Weights of a small contrastive image-text model.
Model: 48-pixel images, encoder arch mlp_mixer, encoder patch size [6, 6], encoder width 192, text encoder layers 12, text encoder norm layernorm.
Training: soap at rate 0.0011, batches of 256.
Data: 101725 training examples, 21.4 epochs.
Rows from block 2 of the text encoder, named by matrix and row number. Rows with one number belong to one attention dimension. Each number is 128 + 24 x the weight over its row's rms, rounded and kept within 0 to 255. All counts start at 0. Numbers have three digits each. After the name is the row's rms in percent of the matrix's.
# q: attention query (text_encoder.blocks.2.attn.q.weight, 96x128), inputs 0-63
# k: attention key (text_encoder.blocks.2.attn.k.weight, 96x128), inputs 0-63
q.0 108:081111148124166149122134131066108120104140128135135116114086134120162086158117186069080146142091104130114115151134109120143154133132129123122123114139145137157109148110145093138141130174128126
q.1 112:149106120137150152090124124116119116119128125127146122131152077188122135129147088127158134142186149154159102140125127162095082170135163124121132174124131126112109134091138111162112144107134139
q.2 110:106124092114113133151143125176107131152105167171175080109152167102164140127131149120099159119131171093145126120129133191116125078135115109158146136112142126162096120104126094121104144100097149
q.3 100:137117155129125103125119153135149130172104105086136153084177136103128131133125125137109149114168133125138174101121116116135130132132091118138129118125126165092154159123159112096115109119094170
q.4 104:143126106124086147103106098136115126172142149122147119158157095111121149140148096113150136132129167119103151152118126104132087147121077169135124141123130128129142146128165137127137118140140126
q.5 089:148138175112153147106099114149112125072132131083155136080147100147107116099161072131129119106141137087103161125115131142144149107054151136133088133134101121116137099134134137122143069101146101
q.6 107:139165142126071149092117108169106161113149129102170142098122111135108137098156157139086139096162113097167140128135134146134113137143160125132080155128127081108109127128105153141089174115095120
q.7 103:108165086125136182104183150142133154090114135100133123090151140131145105055091127147136140147138084096169105138125124141109101104107120116101134079126132145131113158086129112125110153152135153
q.8 104:145152106145108147144144137134132140101103118132134107110166078158129114130111142168135124135124143140083131151151105141153180189128112113183136132104093089112125140112159140163165143129091133
q.9 103:116110112146139132158151157132111105131093161111139098137168130102122105095137116144091071128107150149137134078124074133139128112126105134165114135158092134138098101150132088132126084155162135
q.10 098:065101112148078129118132127142086126120157165170140160121132102124093159142132138164142147089091147136132102152179108097136125106148092129134110111156080132133129148129159139128110113124101138
q.11 094:156134127117185106112139153170052155108141131140134102168117160140140130134147133124154134077113110111150134100128101125108132111111134110136118086137158131137093130115143141132115116108139153
q.12 092:116153148125171113105130152131141141149125109120085102144111143114164108147063140149110137124121097136144154131115096115166105125147135114126142125110094159130147106141108139109132111153140115
q.13 088:130142156106148151154119107112147119132153179077143119148143091147116078131082116137141104126130132130103161113127118140115140127146118117103173127117154131145088124120137128139103083114130143
q.14 095:133129115148106154146118072134112132135148136155154171105086143152095116096158087141144138147128150097128140132124155132115093150130107130135148113129169102128092138082125114103171163129148123
q.15 103:153139116132113103142132152140142069095092144134126062123090125139111121122161102113149138118108161153101133136146118052123127123123116133131135106125179131112081115097131129106125161140139168
q.16 093:202112107130137085143125147125120118104111128155148140130106109151132070112103179112133148103115158189129106153165138108125104151117109095094152108095125118151133181087135125129178128130138128
q.17 103:098138162140121103074149096085135120173135090103114174137095170134137121130142108178100161132131128116155124135100142104140105108152122165097141109186111148106136118150158114123130102146142095
q.18 091:101131126135139115117127136098131118121103145102144092070069102135140146161106117146180161141099091143077135159117110140103141133137143131217155138116101077073126149094111086129126129099135118
q.19 098:131122078144119148136104132160090134138122148096114097122130170143116145081147112097130115142137102138139151132130152135157092131147135135089093203111184117172139153140107088147123102110137138
q.20 088:106134078125115132111188134130139148139159146157108140145106157161150159132128081106125119151141121093150139091134159125147136113120137095140138120103158048178113120147122124087162151120143165
q.21 091:136138149131167149162121110105144077156139133169070129106092110158159162127121149147104114146169101175130061096122118162140106148153094152090140147136131111126136103127136122122121138131134132
q.22 092:143132146122103124124143149085138131169176134151154128100086111103125093102150135135105138147150135153108141154122146155110148118114068114143149144118142104093118139104093170097118161165103151
q.23 104:104148098084183145123165101129122125161162144149133098156120096106116150170104176172134115129101118165101140078168108149158123174135134129131172119112141123136140118126099112125143123088146172
q.24 094:141120097174116081157133140156148162165129098146105143134137126148163184118165147084111136117124136176133159140128140116178110120124120151135162128147119109123151116138119117108155161133126112
q.25 115:133116129135162118178117155143128097092184158100097157131148150145106105110102132068179122143111067103138119128153096107143174109132157116146143139114114129132120135086122117138141105145132137
q.26 099:094153116127118111100123113123159147131137122131099115134115121111108090098142129138131175161155117181104173079143162148141099119122149128099127123090137177138179118123116089083116127122159148
q.27 106:105115145131141155151150138159138114150086122126103160140146136104158120155115115093129121102154152118106122154171167142092087137149113167128074150141142126127110115103112123119129087137104162
q.28 098:159154132179088111104113129154118143154120152129139170126107144122145135128140096153102113152129116121127136100132129104159107110105122168077107088084169125152119139169139128099137112166102116
q.29 106:168170151097128105129081144118132152112111121159115107122177135161115152089155153123119079071161152153127137123111083130116149154122086079102136144113132119099166112171143144161083129118124084
q.30 100:106124120164151146089122107134163130117120132138129116121117105101107138146106181130071133155118144124166185155129100152167133138157177110099096125105164131143140134127099087117129160102157135
q.31 095:123146150114143105100173130133129149149084162116126134171135150137170168140142122091116142100120093145131128132114124119133145160144152077133133115130165142113116134160188143148133107134155130
q.32 096:133098116127092172143100126077091120116108154146117122101119159125157136121136174156155123101169149116152134144098121099120158137102083140167128111145114120093115138109111067105108132143137124
q.33 099:104117097122106103116133125129101133145066143132132105125113148143100103154107126173110113097111100190157128114072106132143130126103130174125094129106105146075144126053102121148146137138152145
q.34 093:169091120142117121141127143121190116137118108116150125145152122121088131122146073102087138142155157124123121151133110126145085144155140135121138112095142109121136141121112133113184167166175140
q.35 098:121128102143110082130126154102129094122111175157122127108167124152147108117174139159134077148089146111156119118120115150197099149134116121116135142109178090151119103127159111110116133140150159
q.36 112:137109124131114139169131134174135132121147120159119132147104163147116133131110150106171091126082131160131099106140103087137113152120134134102124094131096146119156191134145153158121090175117166
q.37 101:110143117132144114109120152118115121151099121138107125109107171144117122109144122143125112105107152158154148142128139158161120147145102130109130185142162117143130142143079189130153103134140142
q.38 097:109103126127101104115122128125149167122126091127136082152126176143135127171090122105094133093081110147106105128119125112131106127118131058106124129137171184111146135156146117134148118090084167
q.39 105:126064125157082156131112150155178149166067115093136128139118150153133125131153139121144125129145137138131102125115109115119118161155143106109146102158119157162152177136134125157135120097099143
q.40 102:108106133128163123147151127117138160118165100163099138095142137147126111109095115169146125151112103158188131094105129186120148138178149169091117106133135132182120150135152138150122128124116114
q.41 096:151151163073128125116149116107169123135162128132139141118130090081145079171156159140124077131141152121105133142074155111109157129120110140162135103119129138112096153152127117093093154113125160
q.42 103:142109149128106148118128200133101108130120155132113154140182117155137147117102113143089088114129138124123147122099127130128179090144125113137136068119144162088110141159117103148132117092140109
q.43 089:116081167116129124109163144162089121140135095177116116109080119147107098091159122116094114118168144117096106155125103135151101120136159120106108140128123140155129108095149101108122156117117105
q.44 092:174159116105166202137131138144131154150137130163116101117124128135152106168090138114115158123132163132153171139149089125119141157106149117110169121079136127148120138081134112136124115134128137
q.45 089:099136118177126113133139151134123142151147123172096098116147137124139115132089143119093108139117129140171134136123145140115108134142153147165086131149138145148154126135130061133085112148123162
q.46 101:128137125114168130129120078151139112174193192093077180118118102121111142108129121099165109113096120170119133161126142110133133122117131158159159132141085110110119140108128149152121154117149108
q.47 099:160121155136126142131171126141137138135122108142161152090136078117134111088118104077154130158157077116121125143128097096140116127109144119100117119107114097139170125113118134120083140129116156
q.48 097:155116090115142075135145112118102115121106109119114157127135104147149132133101108136137149091161108130152087101144182159103143070156136178104101123187129120115111095107125122132180134156164113
q.49 110:108165152099161135125135162144097144129127157147105158177122143099108112108149127119159131146182134113137155161153145118118110147114100138112121115127132135123106099121121106118074122126116099
q.50 118:123115125130118147135112104164115151173157124159134098113170137164149140118140195099186147108116148126116098134129109126114130155117115172112143108127151124108109117122182132130118143091131123
q.51 112:112126128077106107137135127123135158177175141122154104081121080097116148128148133140089124113129127133131174138127142164116126156073157134126098161125097115127122158116142108161148155137167116
q.52 114:102109131143088154130120106048186158138121149136123119104153122121104132104145144143163136101141124120157153107127123176105122140176086096120123135100142153119111159147120112128112120105159109
q.53 097:135139140090110116161155087145135095153130139097146145130076112167119098109122151141122173111140093143136086126125128109159161163156162098124148130111102160130138101170180148142108180099132127
q.54 105:109099133149116195131148139142131149135114115161147099098126131139128145091130130127146114101109154137119116108140143120146149119136115120175195107171140108121135158105137147133171154127151140
q.55 099:140143066192106103173147138094099135124113139140108094104098092128120096102126136140139122104102160152126107112111130158060134123145124156101119117121108075136156127156127124089129144157097123
q.56 108:111121142135176147154137122132150103119139098139159156129106135169145118130088117157110138118132104122091132116107098137111126130114126110113175136159129087170126111134092141154083102131096135
q.57 098:157135119122128119131126085135173176113136145112158143114080139118138145122146099135098119130134100077123152129125146135122131165124131149126117125138135130121153114130100165077103081130143195
q.58 106:136110099125165149144087117096113149090158138127110124118111153129117172180099095121129142076104150119105121132127119136080100131149146136132125179129147123149137096108147128102151099092107128
q.59 087:148112108115138117157142153115138116119127121136117095153088162112125135134131094100068153104102112141150125155174191113104088128108108132118130144134150124113087129117148158099136132177120150
q.60 102:214180137127152152122119139072123116084100150125106149130169106093142105143149087102097103149124134144092123125131130146121119140137124131124116122125117135161133162174131090098135127173117127
q.61 094:106123120126081103163154174157147154136130120108156086147136156146106118157139137134109139120117142084135116168103143115147122089136133154115131119152156150108137096122109113124067145141140172
q.62 089:118173147102126100163119100115083083161128117141093105155182101129126096147131139142147139151153104165118102157150144102161155114114140140127117172111146132131117138125121156130129135106147083
q.63 095:117122116178137149128165106117106130108122111113150164132085114142115103135140100117144106091119111117110110127161087139168101170142136097164105172119163174156115097118153128168074169120167119
q.64 097:112122112142098132134125095199133122113112117152107152131104144167108126129126101141120142147116108133158114161127157155090122133106120129075100164090162153119148143107081111133086102155143097
q.65 107:141107117164179098130157126140118154100149168153121113113106099137114099093127128144124129177100102157139129115126157145143120108152113103124143129149106105110128135138131123119156119125112117
q.66 103:130108144119118165140164161160141134140136186109149133114121108096145128113144116101172079170094104135131118142167153109148170120129122157111136127141121123114108092119122126112100117104109096
q.67 102:098140146119134144159167146117149105137137114097122117134126141135096140120134147139088115126134135117152163117146157095140079139162093112119139160163124131110161150137142121103094164117113082
q.68 096:166111110104153173141115129104148110144113131082152122109167118108116151164122122128064114105068145096130127144144140158115137087090130112181101172123129143133101148117115088134119106135152133
q.69 104:133139129116131136144092090118105100139108141127091106153125100122138105124137134079117105128111129159170156088100143142152143120124146146144126161120088131127105113154074175103139069136122086
q.70 100:170143148164138142109127128152123163156128154131098143098123161116127137116143138107088149129101165143138134138116096119147130175109162145130137131127143080151107096128140128116163102162143103
q.71 089:108122119097169146134161140123102175103116135165149150102129146102154119135139200115137134131125163127142173134086131096147140126168138140174156120145136090089070142141119124169167112119109124
q.72 114:141123119141117123148135144134086110150143094117148138120120157109120158193107115090152155110178184124144145121135153130097152138106095171106112145141106137176149136140128125099156132142148156
q.73 110:146125125143122135162140123114102183181110161127202155130157150155145147116115110139147106154153132117152111129104151130148137129109144145125127150131157094157103146113133133119146097118162128
q.74 106:066125145164114146109137118127135139130126106108180155147140144132147157092159173115159139140095070186150110139162145104122134108168125119152125136070121107120154116130158141094098139128134141
q.75 113:125118092136104126118135161147109115089106146139136090094122144129133165143147133167137129104098109125108091158172124111190152128073113110125146120161127145107118122111111125114145137131129123
q.76 113:156134087121127082114128113123189123147164108113120166130153131119103113161143160084146094116130152102111136172121099130127166143127124105130114076122151146134126162148123127170131139129125123
q.77 105:114135166127101136135111115156132148077110103095127077130102147143056128130082129121142150145119132104150153119093073146145129158101142086203130125123111127148128118108146123135119148175097133
q.78 106:134158176110099151120111166138106086139093085150125122139143137134102121142129115157125086121106169134171149128165097147163140164153121146097141103125109176104146137160115144125107114144160094
q.79 096:150114106130149142134104134134146166137104151123144094112171136086106067160149147143113132113139150132111140092106156125152135156124165106108114151132132109111135076151135090146117146154137153
q.80 096:164155119178117123133167125142122106194126133122151093102099118099111135121089132109114125092161079095138087151126147124090097138115115091133140106163117138135149126144150141152109110143087125
q.81 095:107138124151119153104097141146146155144157147111098076105119100113163188119142094184144179120140124103142072102111130096163089095110150157098141076141130149089117158116121122098111143154109158
q.82 097:119104169093148097127172115128121133137155113112129085127132103086142139142114122122123183159183144121154144178120146089122118121144105127156109161177084104113148158121137140109174135137137108
q.83 083:120152135139160119159156124107112151080114135118187148154180086125136097129121165131154076115129109137168155111073119139103124163138124095099125116140148106082140136124148101101129123143129127
q.84 101:099095134158130131106132151143110179105112119148186140132150141120124127128142111140089163116154133167137098132067119118140086153140120148131114115109159127125159103120162158118148112172132128
q.85 105:150110165131087101124129133120127148164131094166165125117051142107164144090114144148141119106158138127100153153132082112122106104123121138128114139112172144092152116126113092117094085114114117
q.86 105:090114125102097126128080149162087162098144143156125125179109124119122105156114135105152146121139106082130115123095124160136128118130152132100129112117149106128143134133101141190142139137132110
q.87 090:202144133147119098092156148095135154094171162149141100138127123148138127127124131150107133139112145107126138118111122132145153128120095157126123160110093173117114133113123160178122127108105107
q.88 096:156115145119111153150110149133126146099181113135124159093117157086111106124139141115180120118101136092125118190141125096124127146111127106157112170131150119119124065128135102079123143125177119
q.89 102:103091133120132129095122136121147148108151142165112164149103135161099139125132166170148148184117172171161123125102129128149123097079122109145105114120140174115109111155165140146113156122184124
q.90 092:138155135124109133135120129163109114114151127161119126146124137157138154129104121154155148101110094097080142091120132158111158080124126177119102136121116152154158117163131098141102127107137134
q.91 091:093095119119146126161121128137141127156115135111101105129123118142127155121123093146169149150134158078121112149139108110131161105158115067122156104104146141092123152162155167147146153161129117
q.92 089:145114072085124146165161133148146165143113103135122107151085099112120142141108139128148129145148143111129142157113105100157127177177144133086114157155116154089127080136146134147150111112152118
q.93 100:120155124118112145180151112161119156087145168097156161130095109144100122157117103119125154137106152104147140149113138111108126129154133093100121128115136146136102113132124081088125147108141110
q.94 093:148143108129126137123142133124177139121104149108123105115141155124153131145142116144170126096105139133113117141163105104127121115141123093156135106139118099125110112121118111121140149160174108
q.95 093:176132139125103145151132156085151109156124112139099175114091136144097171120114134123092154150104123186156099122141162107157113183144114131130134154117149124132136074133138123135116147157175124
k.0 102:091161148080112121112080135099126125096173153121129126102135124123132153089092108106103129127114127089153146159114135152159103109092127140148158161107150137128091067144115154118131069128133129
k.1 097:087105146151126136153102125129122132120172126090099116167145130117158085116152140136134079176148113124105157132168152144118106176105134153134126107133113153155111106134140092111129119126084152
k.2 112:164108120129127119082156163142152100134147170114075116110111124134120126163142157080186121135162125107144145148109155115151089122164157129101122138079152119119167127098131127111166117144099112
k.3 111:130183128139104139119159123155098141099155126113128112129110167121117141158143168185131095093130079134135122060140135134126087081114129103151170180141078147136105135147101135147108114119066132
k.4 092:105081141128075159105176109091130145089134145139126128134113110141115116133084160113118157146151138141095148139121121091121124168123136141135130153120120133130149075117150114171176101084120122
k.5 100:105106122200167157099158132121102113124090114123125150092133091125154172111125149130128110150142131127111137103110131119132172111148130141142200157131123115139127164125127099156118143106105128
k.6 090:146129156112145095118123111136101124116120156106142162123103113188153130083127121117128125090168112128134105075142143149148127127120159087131150114143124109118138113055147128090126140142188090
k.7 102:137097128119100130134112142112150134125111115142190120160135102151123155123143090145124142103125157139158168104165134116127159147101140086129116119122092121128149122097164183112119148126118094
k.8 102:145181128158126119119098120128139138158131127116100106097125125134151125126093115120163155106125100106143133103146161145115124121111130149076130197117194137127183135135107139067159081144127078
k.9 093:095153135142136159121133146120096128122139162148081080152140099190162125136130187150134143133094146124127140108125163100176130167158093172151119107116163089130121126163051136109152117144133126
k.10 102:125109154142144116107076093119163107137117154116148107107123127147087096117130145073185136125174152151142117116136106138121110117132104088119119170154132124131126095132086139154133124091143143
k.11 096:057125164138125140110167103146162159086119114136133109129141109148136141119146104187162117136183118154120134151118122104129151123107109094169159161146149162162121098125159159104143148130170125
k.12 097:077102178114140126120136108114140104092108141134126113129134107108131113113156165099120136127137134124134127086122121148137119102130098178142144089167111129134123124142152166137139125123141153
k.13 097:095169123127111105116144168139124104134121117115141137130118171095108126134100151158137141143098137154113109119171138082164139092094139138152169130177094109098127138134130122116189159117155137
k.14 092:113125134139114120180116117139156119150155126124123125132133132086138126120112126121121112128103162122158116138161117099104126144146137102159121079097112121137112148126127147148137075148091117
k.15 092:128140185160102096118121148134156169111131120143133115184103122156133145159068142160151129130145137126150112124137127120142165150141118111098159107143130088105109123115183130127118145163124125
k.16 088:135119124111116193140114095129132144140169124165144165138149145122086155119123082141143088133089165104129113135156105121078089155085122130096122139123129121126117091125109118070142123135114093
k.17 095:172113133158154129141136142132128102116140149132134137131115114108117099110130126129128088144088117085162141162094086104164137145124128129131116132122092141106128141070094178124161127119101165
k.18 083:140109170161109064105143149130160164143135116157150129122124137143137153121160116122135103113131155089094151167144136161118143127096135158129149085126087145146131136178148137149114084100085144
k.19 094:168118141103150103109105117147132079094157162095110126145144126104173170144128143141112162136092173129141103144129098147133109145139134104161138102074146135148112133152128101090125098147168142
k.20 093:091119144153095143162089124140113149150136110131101139094145091088146095132122107130118097124163157118093135163141118126110158130150158092182122149119093136100168115142127099173151115135117136
k.21 100:131140155115180118135128105102118083083128125140104142160128134108123144121095150115139133106112147116095121127117066144120152120149155134156100101175108104131154140114152131113179131142086141
k.22 102:142115117134161114158176126161137161136152136151156105150120170122112112123149111074117130122110116134129131077137167126178128152077180151140143095108100146140149096135124120128145113144101092
k.23 105:112090089164108134158131130106106152128118087146103164157137124121107099100153148134135116121159145140119128099069146134112100126152173104116117115138170115138102136147161136109136114141104132
k.24 097:152153119136141099155121128110144076144142148123130156136137160105086074170100077115123084090134131115159108138117106173153124166145101137097118159115136133125164128158140116088138156122110124
k.25 101:097157150074103131120112087141181120156089102118166140118098115159144093121182101140113092171144105148135125142168104085125095141145136130129138164111105117101146146144132132153118122136116135
k.26 115:113126118118088131124117119132118112168132157138135158125127116104131144126118106096169119112117139092139067182105143161165127136131066110125147115120163088124071139140138170172116128153085103
k.27 093:142161149115158143134118159101141147152121125141083148134101123144106131127153117134129144106125131118136132108097117146147112164141127134141141104125154150107125105090134062109184169125125124
k.28 109:121116123132142157101114144098113142137152142109145135190115121105137160115147143115163129135132094110101117124126105097117094150119133093049158091146130144089128104147117141110108173160109157
k.29 102:120136092108150137171134154157189134096135096102120099122100122139150160137122128130139132116139082106129139133098118084157152110104114098121140128106116101122152135123108133136139123094179130
k.30 107:166170150106088084162139153125139101152117087155138125158103112152131135100111112155143127147106140137075126141155141137162118153138110131119094142088120101099077110163182189129112130141147103
k.31 104:099152129097098127104153116099152097099125122147136142136155111138119145077130158132155108138148127091148156118130120140102135163158125165147127151111139124106118091107161143195142148133112130
k.32 100:117116136139139125140141104104124110150133138164099102106121117166088102130192114099117087136137141128108155141133154166146115128134113119160120171127173090113162154115149116147104151112147138
k.33 109:129107153161113106141123112102129107155093119125133145120116111125173129090105149155119179094148146146092128094094141124138127146131105119110146145145110163159124100134087153122081113104135174
k.34 088:129140148192175136174122133071116154174103120196121120110133137137121169134122174102117110146079145119146138153133124154136109108161089091128133108107086155110148131151109112151073123112133116
k.35 104:129124125123116110129088125127130087097153090115074112174129116148125135086109170135154131124133129114152109126152124079096145166112141098117094137109071146126111094124138159142127109148185097
k.36 110:135137122149124121107134090145116138103140145110139125126170145110112123181172096128104125154145146131136099092100151095137148136183057131074132134132152142170107110144124131099134159152159113
k.37 098:096097152139101114189134135130107058071118127108114112116127096129152176137138110153128123138174125159128094117102131099153139142083110103118124127113113132161155153137113130144150081098122120
k.38 104:117112075104148179105095146120136140139128114123118149124142115109087137154123095128103129178134097149123136170156176153132110177145120134145127125101129131123109117140107164142133134063153153
k.39 105:142131115124105128147122110141095122094126114083143149064142125138100143163166117105127157119104162124138122122117133101102130127133070144135156134107103105099142157161100147111147140126150094
k.40 098:177145130141138125124123127125133133163157130120159115137140126084130177134154088129106161122105168081135173101128085128138167131100111139143103150111069125152129149132116121084160113132137118
k.41 097:123132132162130103139089091137115147130146100102143126101103118110097126105142137137113099155140103140118129076133196121140122159123125115145138126168099122084123127115140120131103138114148114
k.42 108:116196136124149158139133124117138178130106090145149136118140148127137118120128140128109123099158104143138154133137104104128158107140142115151110152078120142113143108114149128118111094160189157
k.43 090:181112118117139124131093102156131121094149134094113146129159119120110159123129096111127107088086111138138120141113112120135124124129130102110058118124140116121122162133158142093160089104105115
k.44 093:092116113123125120123126135107164131165143108149130176146151133082116110135167130127144150139138104139060110110121148141128091097117133143157127141151157147123140136141157094146175169119100127
k.45 087:138105178136100133131113113137112110105109120156135120200116131147113128155129137124145148146134116154109146146109115163110127116102096107157128130107101130110098142101114160118119138130134172
k.46 110:127180136184116131140134116122132110120114135121104148104113161097131157089095109140130108140150126158130117157095140156126138114165127134086124163097103117120122127151127110128130130120116172
k.47 105:150113130140124083150071121088120099105115132137127149100096123147112129145129153137143155135107135119128162126126112144172144144144102103160131119117104132128120152120176132131109127120146095
k.48 096:197124126108155124090140088150099152141135123189123119156145118090129148130137130064115118109127153096173104135119096137164106129153148137143074149095184156131142130120130127118117093114076147
k.49 108:122095066099137142112125165101118128117132147149150135131116131094162171126168133130107121127050128142117133138105152141152110131133166086115109119108163159108110136106120136168115125107139140
k.50 112:141103166151169146117113101137082087141163135112122149156106141112121151111124145094122108092122141148168137157157104110130151134104149098086129138182109121117128136083113108127119148122165134
k.51 099:133093117137146146101158117121155143103159168106118119132124125117140159061090125120148110155125110148106133070127153145141098146110167159140149125135132152152126096135133123127157132127130132
k.52 105:150085158105122184122123085105131124122134132129158131124111142140109134146111101160146098141136116105091137102118149142131106154148082090091109130073115129087118133118131102143124103154150100
k.53 095:129142163104110139147116109167171104121172133096158163119137138132113112114143096125088120086131103103152147188140151113083124101164142127118082141139174117134152122100113103137087074093159129
k.54 115:116181133145146148098127152127085146126129158096088139152111100138129110115119153157086159122140154107109070141116129150073159125158084129108108140136139104077141136150101120126103127149165143
k.55 094:100172140115140134146112111127085136125129133074128134146090102160107145097084109165104136099139083124137158127157133113164149117136132148127108071143104112139117143120134185100127163103128121
k.56 103:167114128139137119122133145151151098112079134124143124141168133122138109098106106114136156142150098150143133126085104108155119119139142114155135112118140125166133112181089149133137159112170128
k.57 100:131118109083145085121149139165084127112097155155119130131186132160114164122136099152148136096117068142144126088154124084154148099129088111162111069139102128118119096160181136104136157097134116
k.58 107:133128107118160114127110181095127105094097105137123111109113106142149115183119133130131151120136130150144162120072115151134126109117149079132116108142121161108076162117156153090120118158141141
k.59 102:103102108131148116132127112074113144145150111131133094120165074101085138119124086197155139141171145149118119092119117111185140116149128141134131126167172132150127141112148126149080099142161128
k.60 095:160114102157153141155125110101108159168139131135148118162141117126085131118087160163125104157181128085153134136091134123157109141098172116109099146069115085142111116179139130106103121117160153
k.61 093:099120124162139169118115120134159118144129138090116137131124119120174149142124113120114157120112126157106129080109143119121112105148150105160073097141148165092152120085125096160135138114118118
k.62 096:143127098116109162117163172133096142140160125127144158127107121163109122120157132103151124125068168162168143116157129168107162192141119123100142112123116128125149122132092145143097169122145180
k.63 095:138120121101094094157131110095151115152132144149113130152109115155156112137120153129181171097156181101102114108146145115104155176136162156134118146113105162176122107158124120120129131116139149
k.64 103:148137125157121170094119158162143157126118102133132130158121112118110149131117167138157107133144152145116174117085132126128124122127136152092129076177137133108097078114134113134146185098127108
k.65 098:081119146085166121103139129146109102119113121081157109104128121161133130167132159140108118188109112145108143118148150120142123170128074115089167106105098131182123103168101152136112154114121114
k.66 101:114124140156119133150165125129095152129110140074102130144144155142141120102115182093128131131117120131152116081102158123127118109147149135131109088122174134110103122135138135107091129112130155
k.67 109:158117072155118095126110142165109109151128151121119110114067115139176112117137143129157107116131088099116135115169118155140119129091117118179152126122139150159151080116122129100152115137132082
k.68 095:138119131123089090097148118105103143140113116145115172149172131103149146088155122153142109140156142104067166140124114120167149091101142114094093142151108132116122107111104116098107132105130148
k.69 106:112142103077094111123124143126120178177123119080124087082129145125122108133121167143155158101105116135114117114116109147146142112112123173111136094182109106115167104137131110107132143119151116
k.70 104:112094151087138136145062136141141171146115103125150133114157169092103109130126145146139114136116153166137126133126125106140108067138132132137128119201160126160097107125143136109156153128058125
k.71 094:140187097103144113114127109171100114116167125133120152141117115115131073113099124096109147117107126145088131101130172152135092111142107131142169103094118137132149129136154108113091118134147134
k.72 102:125117123147153138179175157079135093134174148113136129123115147152116146123089169167136154140134143117121142116108134155135159117158144109137125114103135142105137118152112151072111177113130119
k.73 102:145149109136142141110157125144124059169122161067132143165123120086148130142121106154119117143199141137132158135165141131127119120100109159122123107129136157146094162123098128131085140090129109
k.74 096:145181131123124114126095118121143096163105147142132140106133106127117107117143176166141075120107118085121139123120108132147127159098138107128147083163112131091145151122150157131115133139154069
k.75 110:128100107152124132132171158155123150105170165111113174092132122186131116148148148103085166117123132159147114100124113106162096115117093160109086126128142102150125155129101137106097126088160104
k.76 110:086107166135119142179152095094119103113095129132125082118129131117135132121129151073147128123139094113080202124154118115106146107127101117122132134158134122182109130153105117097137119162148137
k.77 114:113141128140131131130122128119110140094090100131136114087113124113115105078091126132117125102146132120141105112106158128106148154159118099139129139129110162118150104153128115137101185123146145
k.78 104:092124087123128142141188156126124090145149072134106097137186107147116103089151092081165147142103143148135171109128184114083159112106129067133109126122137144169151114134101118140159146127133135
k.79 101:084135140104143166114116107161121177154168151112112130121155077136134143141150154134111139156181142159108110086130142133124161108121136133130128120111091122103106124151161096115099147134137150
k.80 092:080110162143132087123108129180147098147164171150139145146123104144151129131136121143172125109111104131116114116119112147101097132161113151125132199118154119081127103085116165123134148147129121
k.81 091:095122128123138133126060104140100128126136115122125146128168106128088078142135135102111170136123086131087140101122122115170152097115155145097123129111162103110095135116128140142151173140087084
k.82 096:119139171146112130114162178106110114139140152105110128110162118150118147160151105139093119136110088088166092143123128116119159136148108108099144121088093124117162094129099139161123161145145119
k.83 088:143100106138107110128121115133105167117140155162131130145139154099112134139139061119107139133135140136107167130129131098171123133147124142140107124101101124155131189146112107166116134147161120
k.84 104:138140125170136093122113153187143156076127147109107108147131114100132137145109139108081139122114106114108142111132125128099134119141107107138144143089135132099126083116162117176161108122118106
k.85 102:075150102125119125137116091134151136109129117090136181110158113105144171092102199107116136145116147162102149110101131145069129104074145137078129147146117093152134131115129156095144146130107125
k.86 096:163081093110140159142142142116131106131117132133096127150092128124153103162107124101096120153109127113111161096122207132164130090137189092162103140118128114122156143137137115120105126141111162
k.87 095:078089162121103151130099135095086118179132166103103105136119153102139169083108136129105077149091127132143101131112128127127113097133093135142107129129152084172104083106109140099093101173104143
k.88 104:112148134131158073163150107122151153139130135153148124181122137144112067094115111147093118140142107162181142158178087086127146099130129119144137120132111163130096122146155113075103138133138158
k.89 097:172149100141123149144100124165146135135125135104106115154114139145081132129164147141113112138127147120095131108092120145110109125098099123103125128099149115126104104088123104181113138161091191
k.90 096:118160099107133147154091099137082111129102122122160114129094127132149134069149182126114122127127151122104153130111137138152114129120176133113094137131145101119087150079088131117180130125143148
k.91 100:144146140102140175133164117104101114124119076102138176131171137143150113117132125088105156120093139114110140124136127102091124137110159115139144096132145101124138168109139115137112166157113172
k.92 092:095105135094114116118108111146177149152154149132138171125093130145081067131129121092135180102106089150101111142118118136122118139147124114126153144133104139149152140107111135140108117175142107
k.93 089:149136149126132174130123156098149122128111169143104135151095090177145120128154129112143113166146167073112155100130079131088100170128128159116096103127178130150145162113120167135106123128138089
k.94 093:120196141142147116146109157118114115160154162134149099165192144102113126167134165113139126148109094134136140102139158091103154101113099110097122091117145079103127137159111132092126148103129090
k.95 106:098106116165118105109118139136108146096123101139130158172147122174135152199143133127132087121168149075126127146112112144120124187169121131152153138124183162151130106118101108129101114136119159